A small masked image model, trained from scratch.
Model: 5.69M parameters, 40-pixel images, encoder arch vit, encoder activation gelu, encoder width 192, decoder layers 6.
Training: muon at rate 0.0068, 13100 steps, batches of 256.
Data: trained on photos of plants, animals and fungi (iNaturalist), 77898 training examples, 43.1 epochs.
Rows from block 3 of the decoder of a small masked image model, named by matrix and row number. Rows with one number belong to one neuron. Each number is 128 + 32 x the weight over its row's rms, rounded and kept within 0 to 255. All counts start at 0. Numbers have three digits each.
After each neuron's rows are labels from the 100 images, of 14848, where the neuron reaches its highest value: "top examples" is what is common among them. Only what is clearly more common there than usual is listed. The data: photos of plants, animals and fungi (iNaturalist). In brackets: how many of the 100, against the usual share in percent.
# fc1: MLP up (decoder.3.mlp.fc1.weight, 512x128), inputs 0-127
# fc2: MLP down (decoder.3.mlp.fc2.weight, 128x512, transposed), outputs 0-127

fc1.211:142157119128097139176093178114083093154127150122104139169126122146099194126070151102146131149135126090053126146107102165112123128061139129198152134078186116104120172103137189204125113094130179129163089153176082133119125127154070116120126178143090132113130145134130101132097161135121073118172110143130106144150135177096080053106117125118192108106080119125176170201134081123137143086084
fc2.211:134058123115139092172127169164165202133101122131165081137183156116090106134060178137096131120125143098114197101114165198152111146131099122110149154067128124122155113110168095094127152125085099158101191150130139171092116160114095112065169110111136131169125115146086071191125091127089107161165146124096153147106123119147092099201172132169147145107062137058142148109143079122160115124114
top examples: class Insecta (76 vs 29.2); phylum Arthropoda (76 vs 30.8); order Lepidoptera (44 vs 13.7); family: Nymphalidae (29 vs 4.6)

fc1.210:092129146138157122177128156166139068161115148143159085173199101187129197166131152097135119125144130132153146122102103130139154132146136124129107157146117122153103128109067146185159089152178109199161091126115102103103125166122092083151141076097109159174067102116146175088095105057133164140074105128140110149079091076074178146104174089124153091114117137135137094109196100061126161141156
fc2.210:118148097070116171106131120146150139136110139168091125074092136114150073113147124147154143141107127112090072115170155140105110122136120143144106115144128161136143101140172134100128153142128103109130173184194166161096092127105181167135133152135146110022171136106120111105116117120128114113159133137097120054160236146177054108157074099113066146182156127162076177079103159184124099129118
top examples: phylum Arthropoda (71 vs 30.8); class Insecta (67 vs 29.2); order Lepidoptera (35 vs 13.7)

fc1.68:157113087122091089126156099099154120180105121169139099153167126171135154164121077103130112107136104097097140113138124128070119146131084126136105218131139097209160138127065142145179084116113102137150109104180097096131114190166115130108125153166190076160099150133076144087108110163081134092156074175085148117145180092098173154198184156085128099142132159078090135092156134151111147135117
fc2.68:107141136108186079172120155164127189094180117089114093128175101132101145184095148133118133108140158157142126187152090091118104164134167115100143062179117148130125115142098140118160158174062161156124154098084144199085134117118124116057115143100139172083126117143174153106116131084122148108156105151143164088097111096114194002104109095130121107152187096140129134109100112106172129135126
top examples: order Lepidoptera (35 vs 13.7)

fc1.246:081161160134126099107160086110160149158145170151174135132112081134157110158092112157141096126160129165151156146107148072133116115171114142112110183082162216106118142164110116143091049079120168151150149099112178177105107158115090101159132045069115095136136119120131101091104112140117144164191122076148087129105144159109022090129146160130102118133100138148114105148213160130143138093105
fc2.246:097193124161151099128118099070158101149120147155148101129128192138102127118078163103089095083189109124075145146129151089142124143054140161122159099127082135109204153143105146132096139087095107164172143108078162121183111145171153168150156160158185128113094099113075148153149040137125108107210119178131128141124168159138151081139105127089130163174130069079126081125104149133100111122121
top examples: phylum Chordata (95 vs 60.9); class Aves (94 vs 55.1); order Passeriformes (73 vs 25)

fc1.98:095093142098126152132132142169126071178131125172117067169152112081098146153107163062117072164172119165175120127074180145104089104087130122122169130214139143099154148098100194200077120124126131076157121139162150128134119112166142105107079109126120139135168163153151112112159133140047078138153167046097095084097134087127139184117120184139105133133106122118106128152112113130156143184126
fc2.98:162150155148113125103129105095111091136120117052120136105135159122125086119145143160168174165125153094122104126157124101147146153159095122153115149120053140210113065130184111106154160109109137114092132128024091138180092150113138118164151101194104089072076113207110087085111151149187193125134111188107130143116084152134130083153116133141141108158120134147149107090128198090159107121150
top examples: phylum Arthropoda (71 vs 30.8); class Insecta (67 vs 29.2)

fc1.392:133109136177128129100101124121092124159118178177116160074137091163143116129075145129088073131129117160129161157139072111121113162073169156081105095133119147089122109142142153066139133176074156149117050146148120161166154113152135113117164156087128099127149145143134163105103115175121119122156150165127114132116185166073204133108085139170107188161167101096130070086044158158082092192151
fc2.392:136145120119099149140129172109128163068158085103118126106162211109051179091099138134124107115123136082077151125150183139168079131104069112169162075200147068183111083117128176134131146129149098105125145135180109130139140133182147103143144073131110130147173152052140133126204149151094115121119128131113056166158053140123137121173124131111170105164129099113129132158145080150107088106147
top examples: phylum Chordata (92 vs 60.9); class Aves (91 vs 55.1); order Passeriformes (53 vs 25)

fc1.421:100156177083125129139181121148128112140114121162131094102145071090119113169117109087151134173104117092099168159072124117146132112106107160107073131151102078154132162177151130111072122140101110148141125201122132176166072130138106133072147222167114104120118116102120065128109137113162111169061139154111129154090077125125159034087176182124149181159148187143085137151150113119148120175144
fc2.421:158088075150132099134072081128158120135107110047083116128153165181141140087126142155146139103131118099134078087150100185089108134140156120146183122172116226142123107082114106168195114134149146120130149079127113130118166106121107132213131084084126120143177121162151143104133157119090147131154170093130206124146171110129128184147111073134050136094102131123184128112108143130139138055127
top examples: order Passeriformes (58 vs 25)

fc1.59:175143131184141144158107088152157139125087126149133134135147136101064134132125113116129088077157146114093129101128136163130168123095143088136166117112162109128178112182070194124123090168117137112143057190144089092120154176089130110138066206172192091074085179156040163157123118175131114092118164114166162123113153120159148156118127110142113110071095108145088107153122182122148121126073
fc2.59:122084073057104034097165188124125142079108147156095065114126129200129113132134121133154168189125088135150190067147126142127153121169121131158127139117109201093173127110163168119072131131144097142075147111093163155130100121156127138096181063159143139098073131118134095077186126090174152138138110089138112152170152087153142132149124118105131139208155123089108104118147131136161105106136
top examples: order Lepidoptera (32 vs 13.7)

fc1.164:129073131084159120185084159141105087101127137141081166119147139155094185104187145101144132149118118146163093150064151116081115193130123180156085157135067116144108184111156144199114120171129155146170111107165132113123158087133098130170109137089132113155109170114124137076123163100130168083095172115125148098122109147093065086175156043134101115116122107075117135148091170210106102135149
fc2.164:124166124172036190073210125103128139186144137136144104110109139107152163107108118129147101133163111109130108163194128177138109117122124078103128084093148205085161049125123119113147149099118104145047145130136131103140110137137171111136125098147125163111178140114119090111119126175147067145132118060103111137147151145158143210068095101149149169173129119130103176128127064095136094128097
top examples: phylum Tracheophyta (36 vs 7.3); kingdom Plantae (36 vs 7.3)

fc1.15:121111102145109152072132133119141096156205157151103100129186112160182146153122142066140171143068060148085143115148114113095103120106126158135200153127139111148178119121149107122083195115054139106065135140169143071092110039160137154065092135154130124176152145081191120115147147141169115087172126107148124147176135150122100116158082090110116111170159138100155154134108076145109122121147
fc2.15:098121109127158092175143096173099134140076105103132084106098157130069172119154093150161118145166147103166085154122121131131146121119136081127093155157135194125053162145077131144147096129211129132146065107100095141144119156092135103203133169130160106102146135173064117087098124157114144144107139132187123122078125089110223105073164086168143115070084136164137137135154130091162094144093
top examples: order Lepidoptera (35 vs 13.7)

fc1.11:107228123163071138179125128065106132177143155116139103065120153134122154148135108158117146098154130134108148091132099180159119080057172131153171107161156193169124168180111117079124110095085101156186129105151099109054059137174100107145141146080161070146091085123110125131100179162136175153146135124097116151151172127139109163140136165119089156126132127110122068103100157112112089128113
fc2.11:145100149094102147102163135090145124168086140147198149143158061161082114082117148126139160179107137145146155131096131166125128121147106163179124142089117124079128082144168120104083126111142178160114107187084137102114139145099084070109084163164140108073104094078137052117145135099152141148142082051166154162162198100163156129135111079190143116151150129122109178141081071169146143165134
top examples: phylum Chordata (95 vs 60.9); class Aves (90 vs 55.1); order Passeriformes (74 vs 25)

fc1.185:108161171150136043102086129158117159127111139134069186122090187133116140134132149134150146142150107144114170095101123116110112132064125139130095126186111089105123105091056155174145162138081063157118158090135106077105115139115148213087070113165118128136100144095154162188105063093135148180162161154160129208107144197160124103153130098183111134108123125102099109126102151147123135091106
fc2.185:164109164140143083123173162101144133081110148115182073162145125096124145142144150147136167112169154107124186121116142082113095097117167097125119092085183164110079098141175132201118136088140100110116098086138140129121077108117153134173099123118090104108119109051170046196158129155111059159124149075125176117126094119126164111127183107104159129065156119142203138129096138140131191165114
top examples: phylum Tracheophyta (34 vs 7.3); kingdom Plantae (34 vs 7.3)

fc1.385:101113112137105144129131075098135136162148150085070135090066105109069084132124100180069123106160144146105190133053139043164138147163112090143123110125160137109100117153160142119139099113150189160123144161147176179179171141099164143180086123163112092107153097072128126162138072117102092132154167168170103096077175141124090160146120152120130157192138100088141094133151138155188148160106
fc2.385:154122133089117094114177143141155129152100115137180129107153147143113111120175083174117118158139104152077094162140116159124104118060091128122149114162158078118132118144108070077110166137139096108164110159140151155158036105121078156164128152120196110169148151196112129085154070114131146107102148146043139200211120147104079047138110160153125145147112116107149131168117101099115181104119
top examples: phylum Chordata (94 vs 60.9); class Aves (92 vs 55.1); order Passeriformes (70 vs 25)

fc1.141:108139144101122119172135079120105105145117147129116150178167148108130078056185171125096156134113140126117121097174089101127163127073146164107073169061095125135143144142071123114134102110142147142165178150171146142036131181117126180147161150187160139143129107098052074085135133157099138094138113088083107143139144167120188047144118130129118115087118150178141127146113117181111192152094
fc2.141:010074141100123142138100117093125160121094111162116152066122111169121096160105166205143096120142146146195153144144104140099099143139135142132163059079093133178203151145084106132173084157131157113176130074125119144145115111120108128100100105123137096085168105156095143131163124117158102145173158159136082153108097091137105077117136173169136214134169101096132139160186116108100123117132
top examples: order Passeriformes (55 vs 25)

fc1.461:078116078125079143136114206096160129120146107133130178136129154160079117148119083138046171093201100098118133074107135110143205116114098151153121131139083174132161084099197112135097154092150100189111117116138111131070168195169154193129171127076147140090134156115099136162153130131125129110155115148129165142087195085111086123074134133141165156093137140123122138116067147093155115104137
fc2.461:061171144157153082136174142107127175090142130166179157142161111064180130160131152158236149117138128103152137167094149084122136123126142099093112118149129072141173126156090155124133054159106097053122091143095199111137117134112130111144094106161137111132091080082166163123089085096112179134161159146144125078155104141150107075139167114114115103143148116144097111152194146152068090135101
top examples: phylum Chordata (95 vs 60.9); class Aves (94 vs 55.1); order Passeriformes (68 vs 25)

fc1.184:146098131164128135142134153118125099144117156194103100175086175152118221111093129167133120168140125085139118102103127091175112101079131098156148104142131146214195127095158134114132150124086134131119121145175094070127134073157160113097102108152095164163124093151125149174145158066104091074156193144179129146120093089124103098122116074096144115137124137112127124096068189072169201135114
fc2.184:099176101152127158115117077118067129121093154088140083100171099149149101152159109115125144132138136188110144141141110164088152164148129112095074200159128120072090096172104145139116123125139157101140126097127111158141095146088113132189144127156183088047172148092128090093105110159160153158109084113126107115147163129135205108144113088153109111135137115162141153111176040185078033156124
top examples: class Insecta (59 vs 29.2); order Lepidoptera (33 vs 13.7)

fc1.387:124130172130149155138119109162114096143138117159081113188108146108102213145131081053103115184113094106134153079179128170088111191129138144139101117115159094072148151216180113154126188092074090125176089122123126135138149132117104138146104089094093177135200163086062141159095147170125148101110170107128106135125146156094109107090134159115134080147161144135087122131058146109150144095103
fc2.387:133110135122175093181108149135122126130067131136169121157184136158167123132103148127139155126152094093149166147104066129122120111072097107165104200095115150129170085112126141147074194169080088133105135170189155105157123175114122112044168137143077118142130089170052146160069092064086173133139119103135120156124125166111175049102134088111104138120148143118145115107174106150149160097150
top examples: class Insecta (61 vs 29.2); phylum Arthropoda (61 vs 30.8); order Lepidoptera (35 vs 13.7)

fc1.335:100144146108099157131138113092133148080120143076137170172131159103148152111160100150113168149090109104066147150123075145129166100151147153102160169078145181110157101145144118094124098101136188086156130133092082125112157154097062120117142084129058102192072156104119148126144146142090142160063125185146145139104129172192199130145163067110128113126174059125131073187124152148113134149076
fc2.335:078136144181129140148125087136151173141147127129164118090137051127142138115141110160119172071132101099150125116155192076171134117100146140129089070111103083065140132145113117086117156123173116131135093176139130117173115114184169089071088134050122147089174144098132136195082134122168193081057152114170138083113080144074116145168131169130111134162141163130173147144086150083133161128116
top examples: class Insecta (65 vs 29.2); phylum Arthropoda (65 vs 30.8)

fc1.409:146157154132070122157141101113083149113099113179147135149132172146142121160140098083094157140142172157102121121113148123147113119140186121053116102088144096096077159179165097151125109142166127086097153106119089098146122080151167150083087182146076122186119076117119124142110145122191122116154058141135086166128196159106123151170150112107084101190111086116176087062095115149211112151128
fc2.409:089132110136163112101151128163110137125168046169073149121120172140127146110110106052162127148092087130188160154099139094140154146167106120135129125183098096043129118169111137116157119133176128136167085124188158066150076123157123072122110110078165155097120168090155132155192142116126062097169114150135097133120064168116099121075130137097118164136124110127124189098077161157147142139186
top examples: order Lepidoptera (42 vs 13.7)

fc1.275:141090109133065167089092103165111159132181099127122149088168127117127098142145108130119140114080146127156188073145140125131148103124080126140097115154168097212115166157073124105123146152171075156129163122135119140164165105086100140057068055139155127117138141127149108097222171096127108183136088095124139135155174111137166159100182116143125138078118132177146132145073153118052123169158
fc2.275:102144157109174060142119070136129111108136072148126164145141148071156116105086143105102126146126149096122114175123103092177124169148097095048142174136084104081177146146104088110102116146167101143102089149126140139166142145195095107182174197095139130101140098124134177132112139170074143040139126216110106115089116126146112065162149169131120114132119152136158082111145186130120140170170
top examples: class Aves (85 vs 55.1); order Passeriformes (65 vs 25)

fc1.373:084154131132144140170097064104182117071133160107218103153087071161127127162135148158138177168171206183122184157115157092111128093115133105068091127097147149076129143128098196135124125121095145141123149128106166145117116100092095110112174079092163136127109164113215125092062143137097136130159131090123117148150136140116136089099160088157053095124113168134133124133142162109120153077094
fc2.373:139156175122133150058106081147129122123134149173124138196112151137121169107114113083140088093092147171193142122122195104134131110148142120168150193122134107129122127165117084107125113212119101190146149097061096098180096182150056090151142050132146136108127137154162111151128108172125149106113133154153111088122129130089061087137163136066094159124147091112084121119144141151072140181085
top examples: order Lepidoptera (31 vs 13.7)

fc1.504:069175153119179172103157070147139116119124145125158196103139104151143097115117120079100198052118117111158174132162141062109106131124089142122152097211150170145112093156131152157103092137077129123137124143094137109178152096126122088129080121137142107144140156127107144151132085198098161085188119137153141117059171182112114099076098098136100166149160130076100077148145142159117082122180
fc2.504:165101118097087062196116148146117139179100129131138097155118164129105211148134110148079051110119139155123190109106134191134152092142167130104162170083093096162109077090145095101183120117171132100113092144198118175111105168134090114155169105126089137117129120118080087126135098147103119171082110111063136141126152117111123141193195198099166154123115130139164143087103107104131083142129
top examples: class Aves (87 vs 55.1); order Passeriformes (65 vs 25)

fc1.351:126194160181139165106090070116112111096164087128156131139128100139097164167099103153219102117100150149089140146145084120175125133153109152083128168132123090154150140144073088059125092126166126117131101091169159166121119103119092140144186148148151125119141063128134175132097128112078142132101124068184136139130093113195060141109105205160112168100167167158117134144074122106079130088093
fc2.351:090098205060137102148136115113143145116106095085084125079121160121128148112128165170097165154147141113139154138160102160123132136177123130185167077084163150155139082136206170129128143127142086112112109168137103133148145130117137071054134106070084177168132120152122173108152193139099109116156177114107059133127091063097106115142119116091111139096117158127133179133078080147162192122191
top examples: order Passeriformes (64 vs 25)

fc1.133:106158171140059125116138157099116134159168193129128143147097129103193089118119080160144161142140109139145076131121141165057119059122104131115129090116078144156154114167123139141125112111160093177117124108123132173116123194166161126118175067106166153104140106107100064178145147172160096168136114195130061172114131115086086146095117110158109199107118056075127157124148161078140104147156
fc2.133:128148130082113089097061161203092075119140157104152166140091167103181145121096109105149074105140175149126135127118127119092144149135163159132105116130114124085071083194111110113068155156104117108129138097145095182081155117134146172186128136125127155156089095167122128208090111096135135107133181214204106118092137149112102117122146130139103074126174155128166121104122123143064189096151
top examples: class Aves (85 vs 55.1); order Passeriformes (68 vs 25)

fc1.388:151173143122119097092094166114117137117137094140130076162152142092065083148105102144171161134131106115180076133093142095105160148125147178088173111154139170118090122108061084177161166134090135139117092176082086180155151167141070095094171195095161142129117103106131165121134162094142126106091163123149187169103113163071163113212133092099151063094128144177130083108148132121134140130156
fc2.388:101135160178119098137119097129104091155195107117141198087144073141124132110138149116129171083140149164064123164208060119119127073168131094155121059126135084182174127141135082093107093108147160165122205093161090070135146069157144146156114111090139061111164145096132144132092154097138171067144137124107127091121154117151116088111116117165123165097179116111123134164158159140115147135181
top examples: order Lepidoptera (32 vs 13.7)

fc1.249:155105109120114135129150173107128168124157164173077137115110070131074155129067102062059115070104123095129093163124079110147105110124128139168163175115120166095121138148119152206138135132088117115092117128161117120168126051133099118166133094113135083130047142118122158135141097185094157138120177094127162110123166155131190143119137156172109224113141183118107192105099135114151097162094
fc2.249:131113143170178114186145062090121132124070133179104097097137102166118141137137164255102100123109101140166145111175184163145069145161125136133108127206129140094117100161122127029104092070152113112102124155106137131117101152102137134098133127161184066092154067135141134085119148139171135105160106133116085110140106159143098128117145138119150095130123109117090153156178119135130162075153
top examples: order Lepidoptera (31 vs 13.7)

fc1.0:121176160168147100156175091111116121156074093095120134136133144142113118090160160134187089095118206186198172100144138113181096122156126082146084154084158166097142113148171164043116088154152101136112138163113107185126145107139148124179152114116111171116144091142094087146133117151142100138138173167136174140080091113078130080170118119074116108082092088157107112103101130125152152118042
fc2.0:144099109121109168127092125089116140114100195150130055122132148166145153141076113138071165178099061095090089129117112122096118143094128154139122144165067122181147116148117135220114169105112129125158118084182109128143111128086100147100081137170152103060129153107126112094139147111148149158076101102126112113184168150176142126092107057156159091134160157083071137160168119137071145152199
top examples: order Passeriformes (51 vs 25)

fc1.445:185145129113091186166139091090151158038129082158115177099183135106170077149148129140148142110183136114142088172133191138143100115113097087090118105117121138077091104106122124135178203133093135136114103112107104108091134168132126085126054150092163134122079130128057132183217147136180108092156151112170154125110149124152124118110109120155155164110116145110160112153146150154077128065154
fc2.445:185153082091103160084068111190155170102156183110119087151149110116121152159106112094141188111114113133139136087156153115076153099093130149118124106151184225107183071170160139048052122149143117125133160180129144115085128181119138144156132135135073108075104106065185106119109132078154150131162117116126174148138111168111119153150087065117119141168142120117107147104115104131126130108166
top examples: phylum Tracheophyta (40 vs 7.3); kingdom Plantae (40 vs 7.3)

fc1.182:178130149098157135124102205032148108182140120081171098083126113108174101115194149177126135135168088125174170067147140101167093128092163099090176192175081120147095116086167111172107132124104118123139138120152083116073138123154078137145168103088088136124123104074133125137140156120078106121143098104089106150158133162139110115114137158154141134111169136162067168124164169112171098173087
fc2.182:077102125158126172120115167130082090151135112091139163175140144143108162148078109126148209099163126066119089135085154188169110167161100124104076142075120154108172086116083113134125135111168136114112142110190165101184114093074137182133092145140143128143124082166115139071123137150105147187169164107138160148105097106110176110189108111157071137149114118099189197126141106058119135098127
top examples: phylum Chordata (95 vs 60.9); class Aves (93 vs 55.1); order Passeriformes (72 vs 25)

fc1.457:151208156133086066136130110131114155113132136094162125165120146122116074132150053135133142106170107128143157154069136114088129105110104135062207108173145149136111173137137037107151105119070121179149079062078164194170135180134142118127182170122142138104156124133072088171111137135158109081142146154121049147126189159115117137130146135112127157121163068119136137120130104097134107104127
fc2.457:183097140119148098113130149111088095145123114140146156066189098097120093136181137110085054142098139192146147138195148175147136136130132187151134075124115122129132173170162172079128164145076146127142125189105157091033084135115148152118153123110154118148107117115109147107090154120148135153156181135082128074173094145119162091113116078104073134148115154100108057109080117106189123169114
top examples: order Anseriformes (26 vs 5.5); family: Anatidae (26 vs 5.5)

fc1.507:159169127127111095109125102134128118136119135100131141106141148137136086106100128181128069138145131171082171108185192171115137106124118092131133142090058124165051179047181123115089118094099115078219161124102118146127123207114114156097101126097148091137162157111146081155157127162099112142154146100121149125095145098143088123148124054128124086199129126133142104147205134118174104161179
fc2.507:124116111135110106101152088094098115158141153075160156131166156161157145098097163119162080077138119155132097180140081155138136184173120087106158117117123178089146122064113124111177094082146180079056154092104138117127186105091165153174130055067113155088100108143186199068114138130147101064150183135173115152169126134136129166101120125160094104111166125184126118104130139119132168128132
top examples: order Passeriformes (66 vs 25)

fc1.278:099219074121110119126163120159151161152184202092127166181131166167139089093110133151155114137113140088110156121122080199102148135058090056072102121170146163133105181120092088150115143133127081119113176127127153162095103092099155126224105114130146151146150152142118133135119103116104156109125189126128087105149084177128114145122116068135160106115101126121098103101152176068129108120165
fc2.278:128114147120143150114095127063082091123148112149109120107134106163104131105126123142192084165111068153125168118128147110088145144152118100142190085128098152156078112134076205153161066150118095066095167121143108089121089138171099129120129087124151133156067129131214146122123171089097141159152167133154097167129165134153153172094167128112055120153191085166068112149202141149109115149105
top examples: class Aves (91 vs 55.1); order Passeriformes (73 vs 25)

fc1.84:118141122125114122082130165149105129137124142137063176158182143174165138088113086093111051094204134131140075107132108102105123109099123134122153098138148134140127133038157133126142169105149171157153127127103115158127192095100165137194106117137139095180159153117146130142137177167105158127168158139123078045130148112110122186130083068104158192155071082094174085090094131147088150113138
fc2.84:144144153136139142117081106103146164120105109110044139145121190129079174168126112165184116090136118120137149084107141168120091138161104112196153119129113125130115119150089115172143163144164104128086171108132089105097093100169210112104121068152079141155058161114179159128127172163112107154078209114162134108135126042093074136138120147090089119177144095135060123160159138147126131147137
top examples: order Passeriformes (54 vs 25)

fc1.295:159140118096096102101148088151143080183110157113074138155131132104116136058126076169140092129126091147131080088173149179110180148111096185144078170134170116175138152133109132089108082179215118091081130140104095089123126105189109130114116160119121111124165103190094124180102193150121154088146105104169141105153109135140137115179124185131119124152172124124102095101138096150089066181175
fc2.295:201139133121100118117109137158121170117097105096125138196191140133137129159141181099120083134148049118075185120079123132148097107181173118121142145107117163131183114148097075133109128113128132147140066052074165123132118137146141081149147081093169117192121154087114171218136134087121124122091086099126143158116143189145102187159091122088121134167133137129149063090124124168126120117089
top examples: class Aves (85 vs 55.1)

fc1.328:167107184131159153105164199097141130133026132111087106128103104126119153089172099107123119153170125086139099133110129119171111088134155188104111131106104096099045134192110117152156173133141164127154127139174142118173123110142101121068147203095111123122130095125122155085157131133095149118149115094146086146143093096149131055111126137173147069181118110147103180200133059084172126122122
fc2.328:065116112214133115121120124133130074090148129131126119066121129171141154158088149123133123130093128164133148131116148121168202170107172114089162145141140116127105112071142133098104118103097141162108162115135160200035167100162153100067153170124192204163126133111165106130086167157089148075128152088112083111111187093111135184168117124093121126138187148100116135078104111136120083097112
top examples: phylum Tracheophyta (25 vs 7.3); kingdom Plantae (25 vs 7.3)

fc1.148:173129097155139092137116155205197123116175144160098097141112162142085158091135142099113080187100104125081118121052158115117129070052152154128171148094178150130089164076122160122120132071165121100105114164116144139129145148062093162098204120109143117128102142142124124128133153118172154145063077100092136150203111173108088119135145108182132110086108143124173157105188115123140110146136
fc2.148:111093079160092145159132128171129133171062148112146117159138129124152078169133107162160126062226142127150153079086171205155144136134102101154107098112161134140159076117136141093144139163139122124121166170150097147108141139187170080064110082099044110180163125136085096175154114124093106115129125126081147101074136131097136160139116081157180157117142139083158059160132103120116117129143
top examples: phylum Arthropoda (62 vs 30.8); class Insecta (61 vs 29.2); order Lepidoptera (45 vs 13.7)

fc1.7:129074107183091098147150131153066107203107186087122129159128131163130160143126090115170117181132169144167141073141162144148093096145130115116103138105156203150092149142174096106142129135090146088084122150103091159114128076143176107139106147188100150154153116154096054202125122084125139108153155112156193136130136106117124032098109146054141145123107129148114134125096127064173105148127
fc2.7:170154106083116161168166098116133174119131086151145112164166160161159124165082125073120149146125056059100078120173127116112147169105131136118127158131103086160181054117052134137098106084179140147185141100162125122138137120089147137140122146137189103036121129098190132085134146117176114181094135107101098101113167130113182178146099085164138111113129112120108161120190132137093131180137
top examples: order Lepidoptera (31 vs 13.7)

fc1.510:121144180098097105120136131171158147186125134134099134149121098158142155075120090081157145101107152107098148128171095073123127168109162108065151126153173083090145136098070102211117111131083105165154140076174104116098163110143144145119137128113164128136095146110147085105087133138075192130207115199102060138125157167163162112184131194125105086185134100106066135137103121118100133118101
fc2.510:133168069121154039133130138119101183053153114133137088124120152139112189142135112120108141165150134182099131134112127124110054133132109130150117150176124185150146136155123238125102175152193137088088128127076122139105115142103139134149077134120104114089135101089136152135132107119164100126111084083143209127117154134101158118148123032104141150082110168116198123085115157182117150112123
top examples: phylum Tracheophyta (28 vs 7.3); kingdom Plantae (28 vs 7.3)

fc1.367:104124202163156115152100122099103102158079129174081109185106163167127205095093091136117139156102111172124131126120152148140091134126143128112111146182152066116105166188115155156111160115113129130178074130121171136172157086094083088121147119192075150165149087106080141110120175177110074177132056056095090160090162153088154103139114130157163090112163148112128132099098106131156117126114
fc2.367:117120116118126127160143142114111182163147062137100182178108123109058073129153166161161118165141108160063124174080077118148150140140124094155154113111147090124144123107130136079123160124195087148147161140123179156114199119149173095091098112068136109131156145144158075129089121095100127020126157099148171155103098194109074100142103081158120118125118112167100164107141160160185125117124
top examples: phylum Arthropoda (95 vs 30.8); class Insecta (94 vs 29.2); order Coleoptera (32 vs 3.2)

fc1.158:115149111173105151157175142122190104202166141133096103089063184122134147142108110089081139177140145117129146163187103161097139217107108107157114134129165131105141136162118114131112116114093155117146145131189138075154151132149114075141056108136106136117075097069098125104125117123131086091132105170092098102134184158168184150144139126152122167121098122154074036098176150078094099121153
fc2.158:148178157115077128112119079129141191080110128126085158085184122103139112137103130147109073098110104165112074071142084137186100136137168133142126202131125145089145126129101122057109097099174098186163133158139167112083119099131154185148172113117125128142131170165127182188151180161115082121134078150095155055153134111104112161130128112174135114127119105096102140060140113206144158099100
top examples: phylum Chordata (97 vs 60.9); class Aves (96 vs 55.1); order Passeriformes (67 vs 25)

fc1.140:129143117098112176110167055110077163192151103121213149098188107145174087136130169117148143083105138172118122181074108203146091103103115125134068148166111144149133134157136104111119115096135092185080134124067134125088093148153105113155178163119126147135189136142101099116154123150095163096128060093165095112156109060103156151089172125097122121090107114121186141131157169157160101121151
fc2.140:188097136159176080130164100143098109119095116125117101110122141136148162072119078122113123164155155137124150127141138057210152125074184095163121149092176134122085121137148166054071170123133127165138148163160119129093140108060163090140139173173128105132078109174135134150114089111176144127109123104156196128090153190137173175112127067097109132111071145088141173106148074130139121080117
top examples: class Aves (99 vs 55.1); phylum Chordata (99 vs 60.9); order Passeriformes (83 vs 25)

fc1.73:127175119119108141125155122124106121118123100136127137188115149132120073165073130201153123104084103159138108084159147166104116142145126131056173146153150152154168135166122121168097115103116115161170162101139174106108178163118154117136133179114076094151061132081113163091130125148095104109128158181098087082091142167133098165133108084124139123223069128118130101106115097082078147238107
fc2.73:163093118162131116128113115136116122150128164076106138142123141144122142034139123115171137136133077103125088180178116124110146147120161138147113125133169134145077108119125129105167162163177202188086122114097168097146132065100129164161113085111086135107188182205126169124177130111150092076139113118144142106136129137164148149097099082090111058038160130150134116100163145121132104034157
top examples: order Passeriformes (54 vs 25)

fc1.466:091116125202177142162102105125131130130139184106127047115128078162125074151144140079109116113120067160195156117118134125099141223140110106106082166170119109089111140055171104153159107087155134182129149137104151097165153108157105091152110138123153142178152169133106110092128068186107125128106112160149059092131118168147185129125141146113101105087102087164083160108139121175115162089137
fc2.466:140129104075137134128127174098150158176087149169158101147100128112116154090103100114146185154104176045122091114187125120116110074137108157147174127043124162119132071151077195094133118119110141119129109146163125108126141159136147106163165151161084110059116142132137111185146125072144140177118123081139173190131049053090087118122122083183121142122157102147163104174141130105141122161119
top examples: phylum Chordata (94 vs 60.9); class Aves (93 vs 55.1); order Passeriformes (71 vs 25)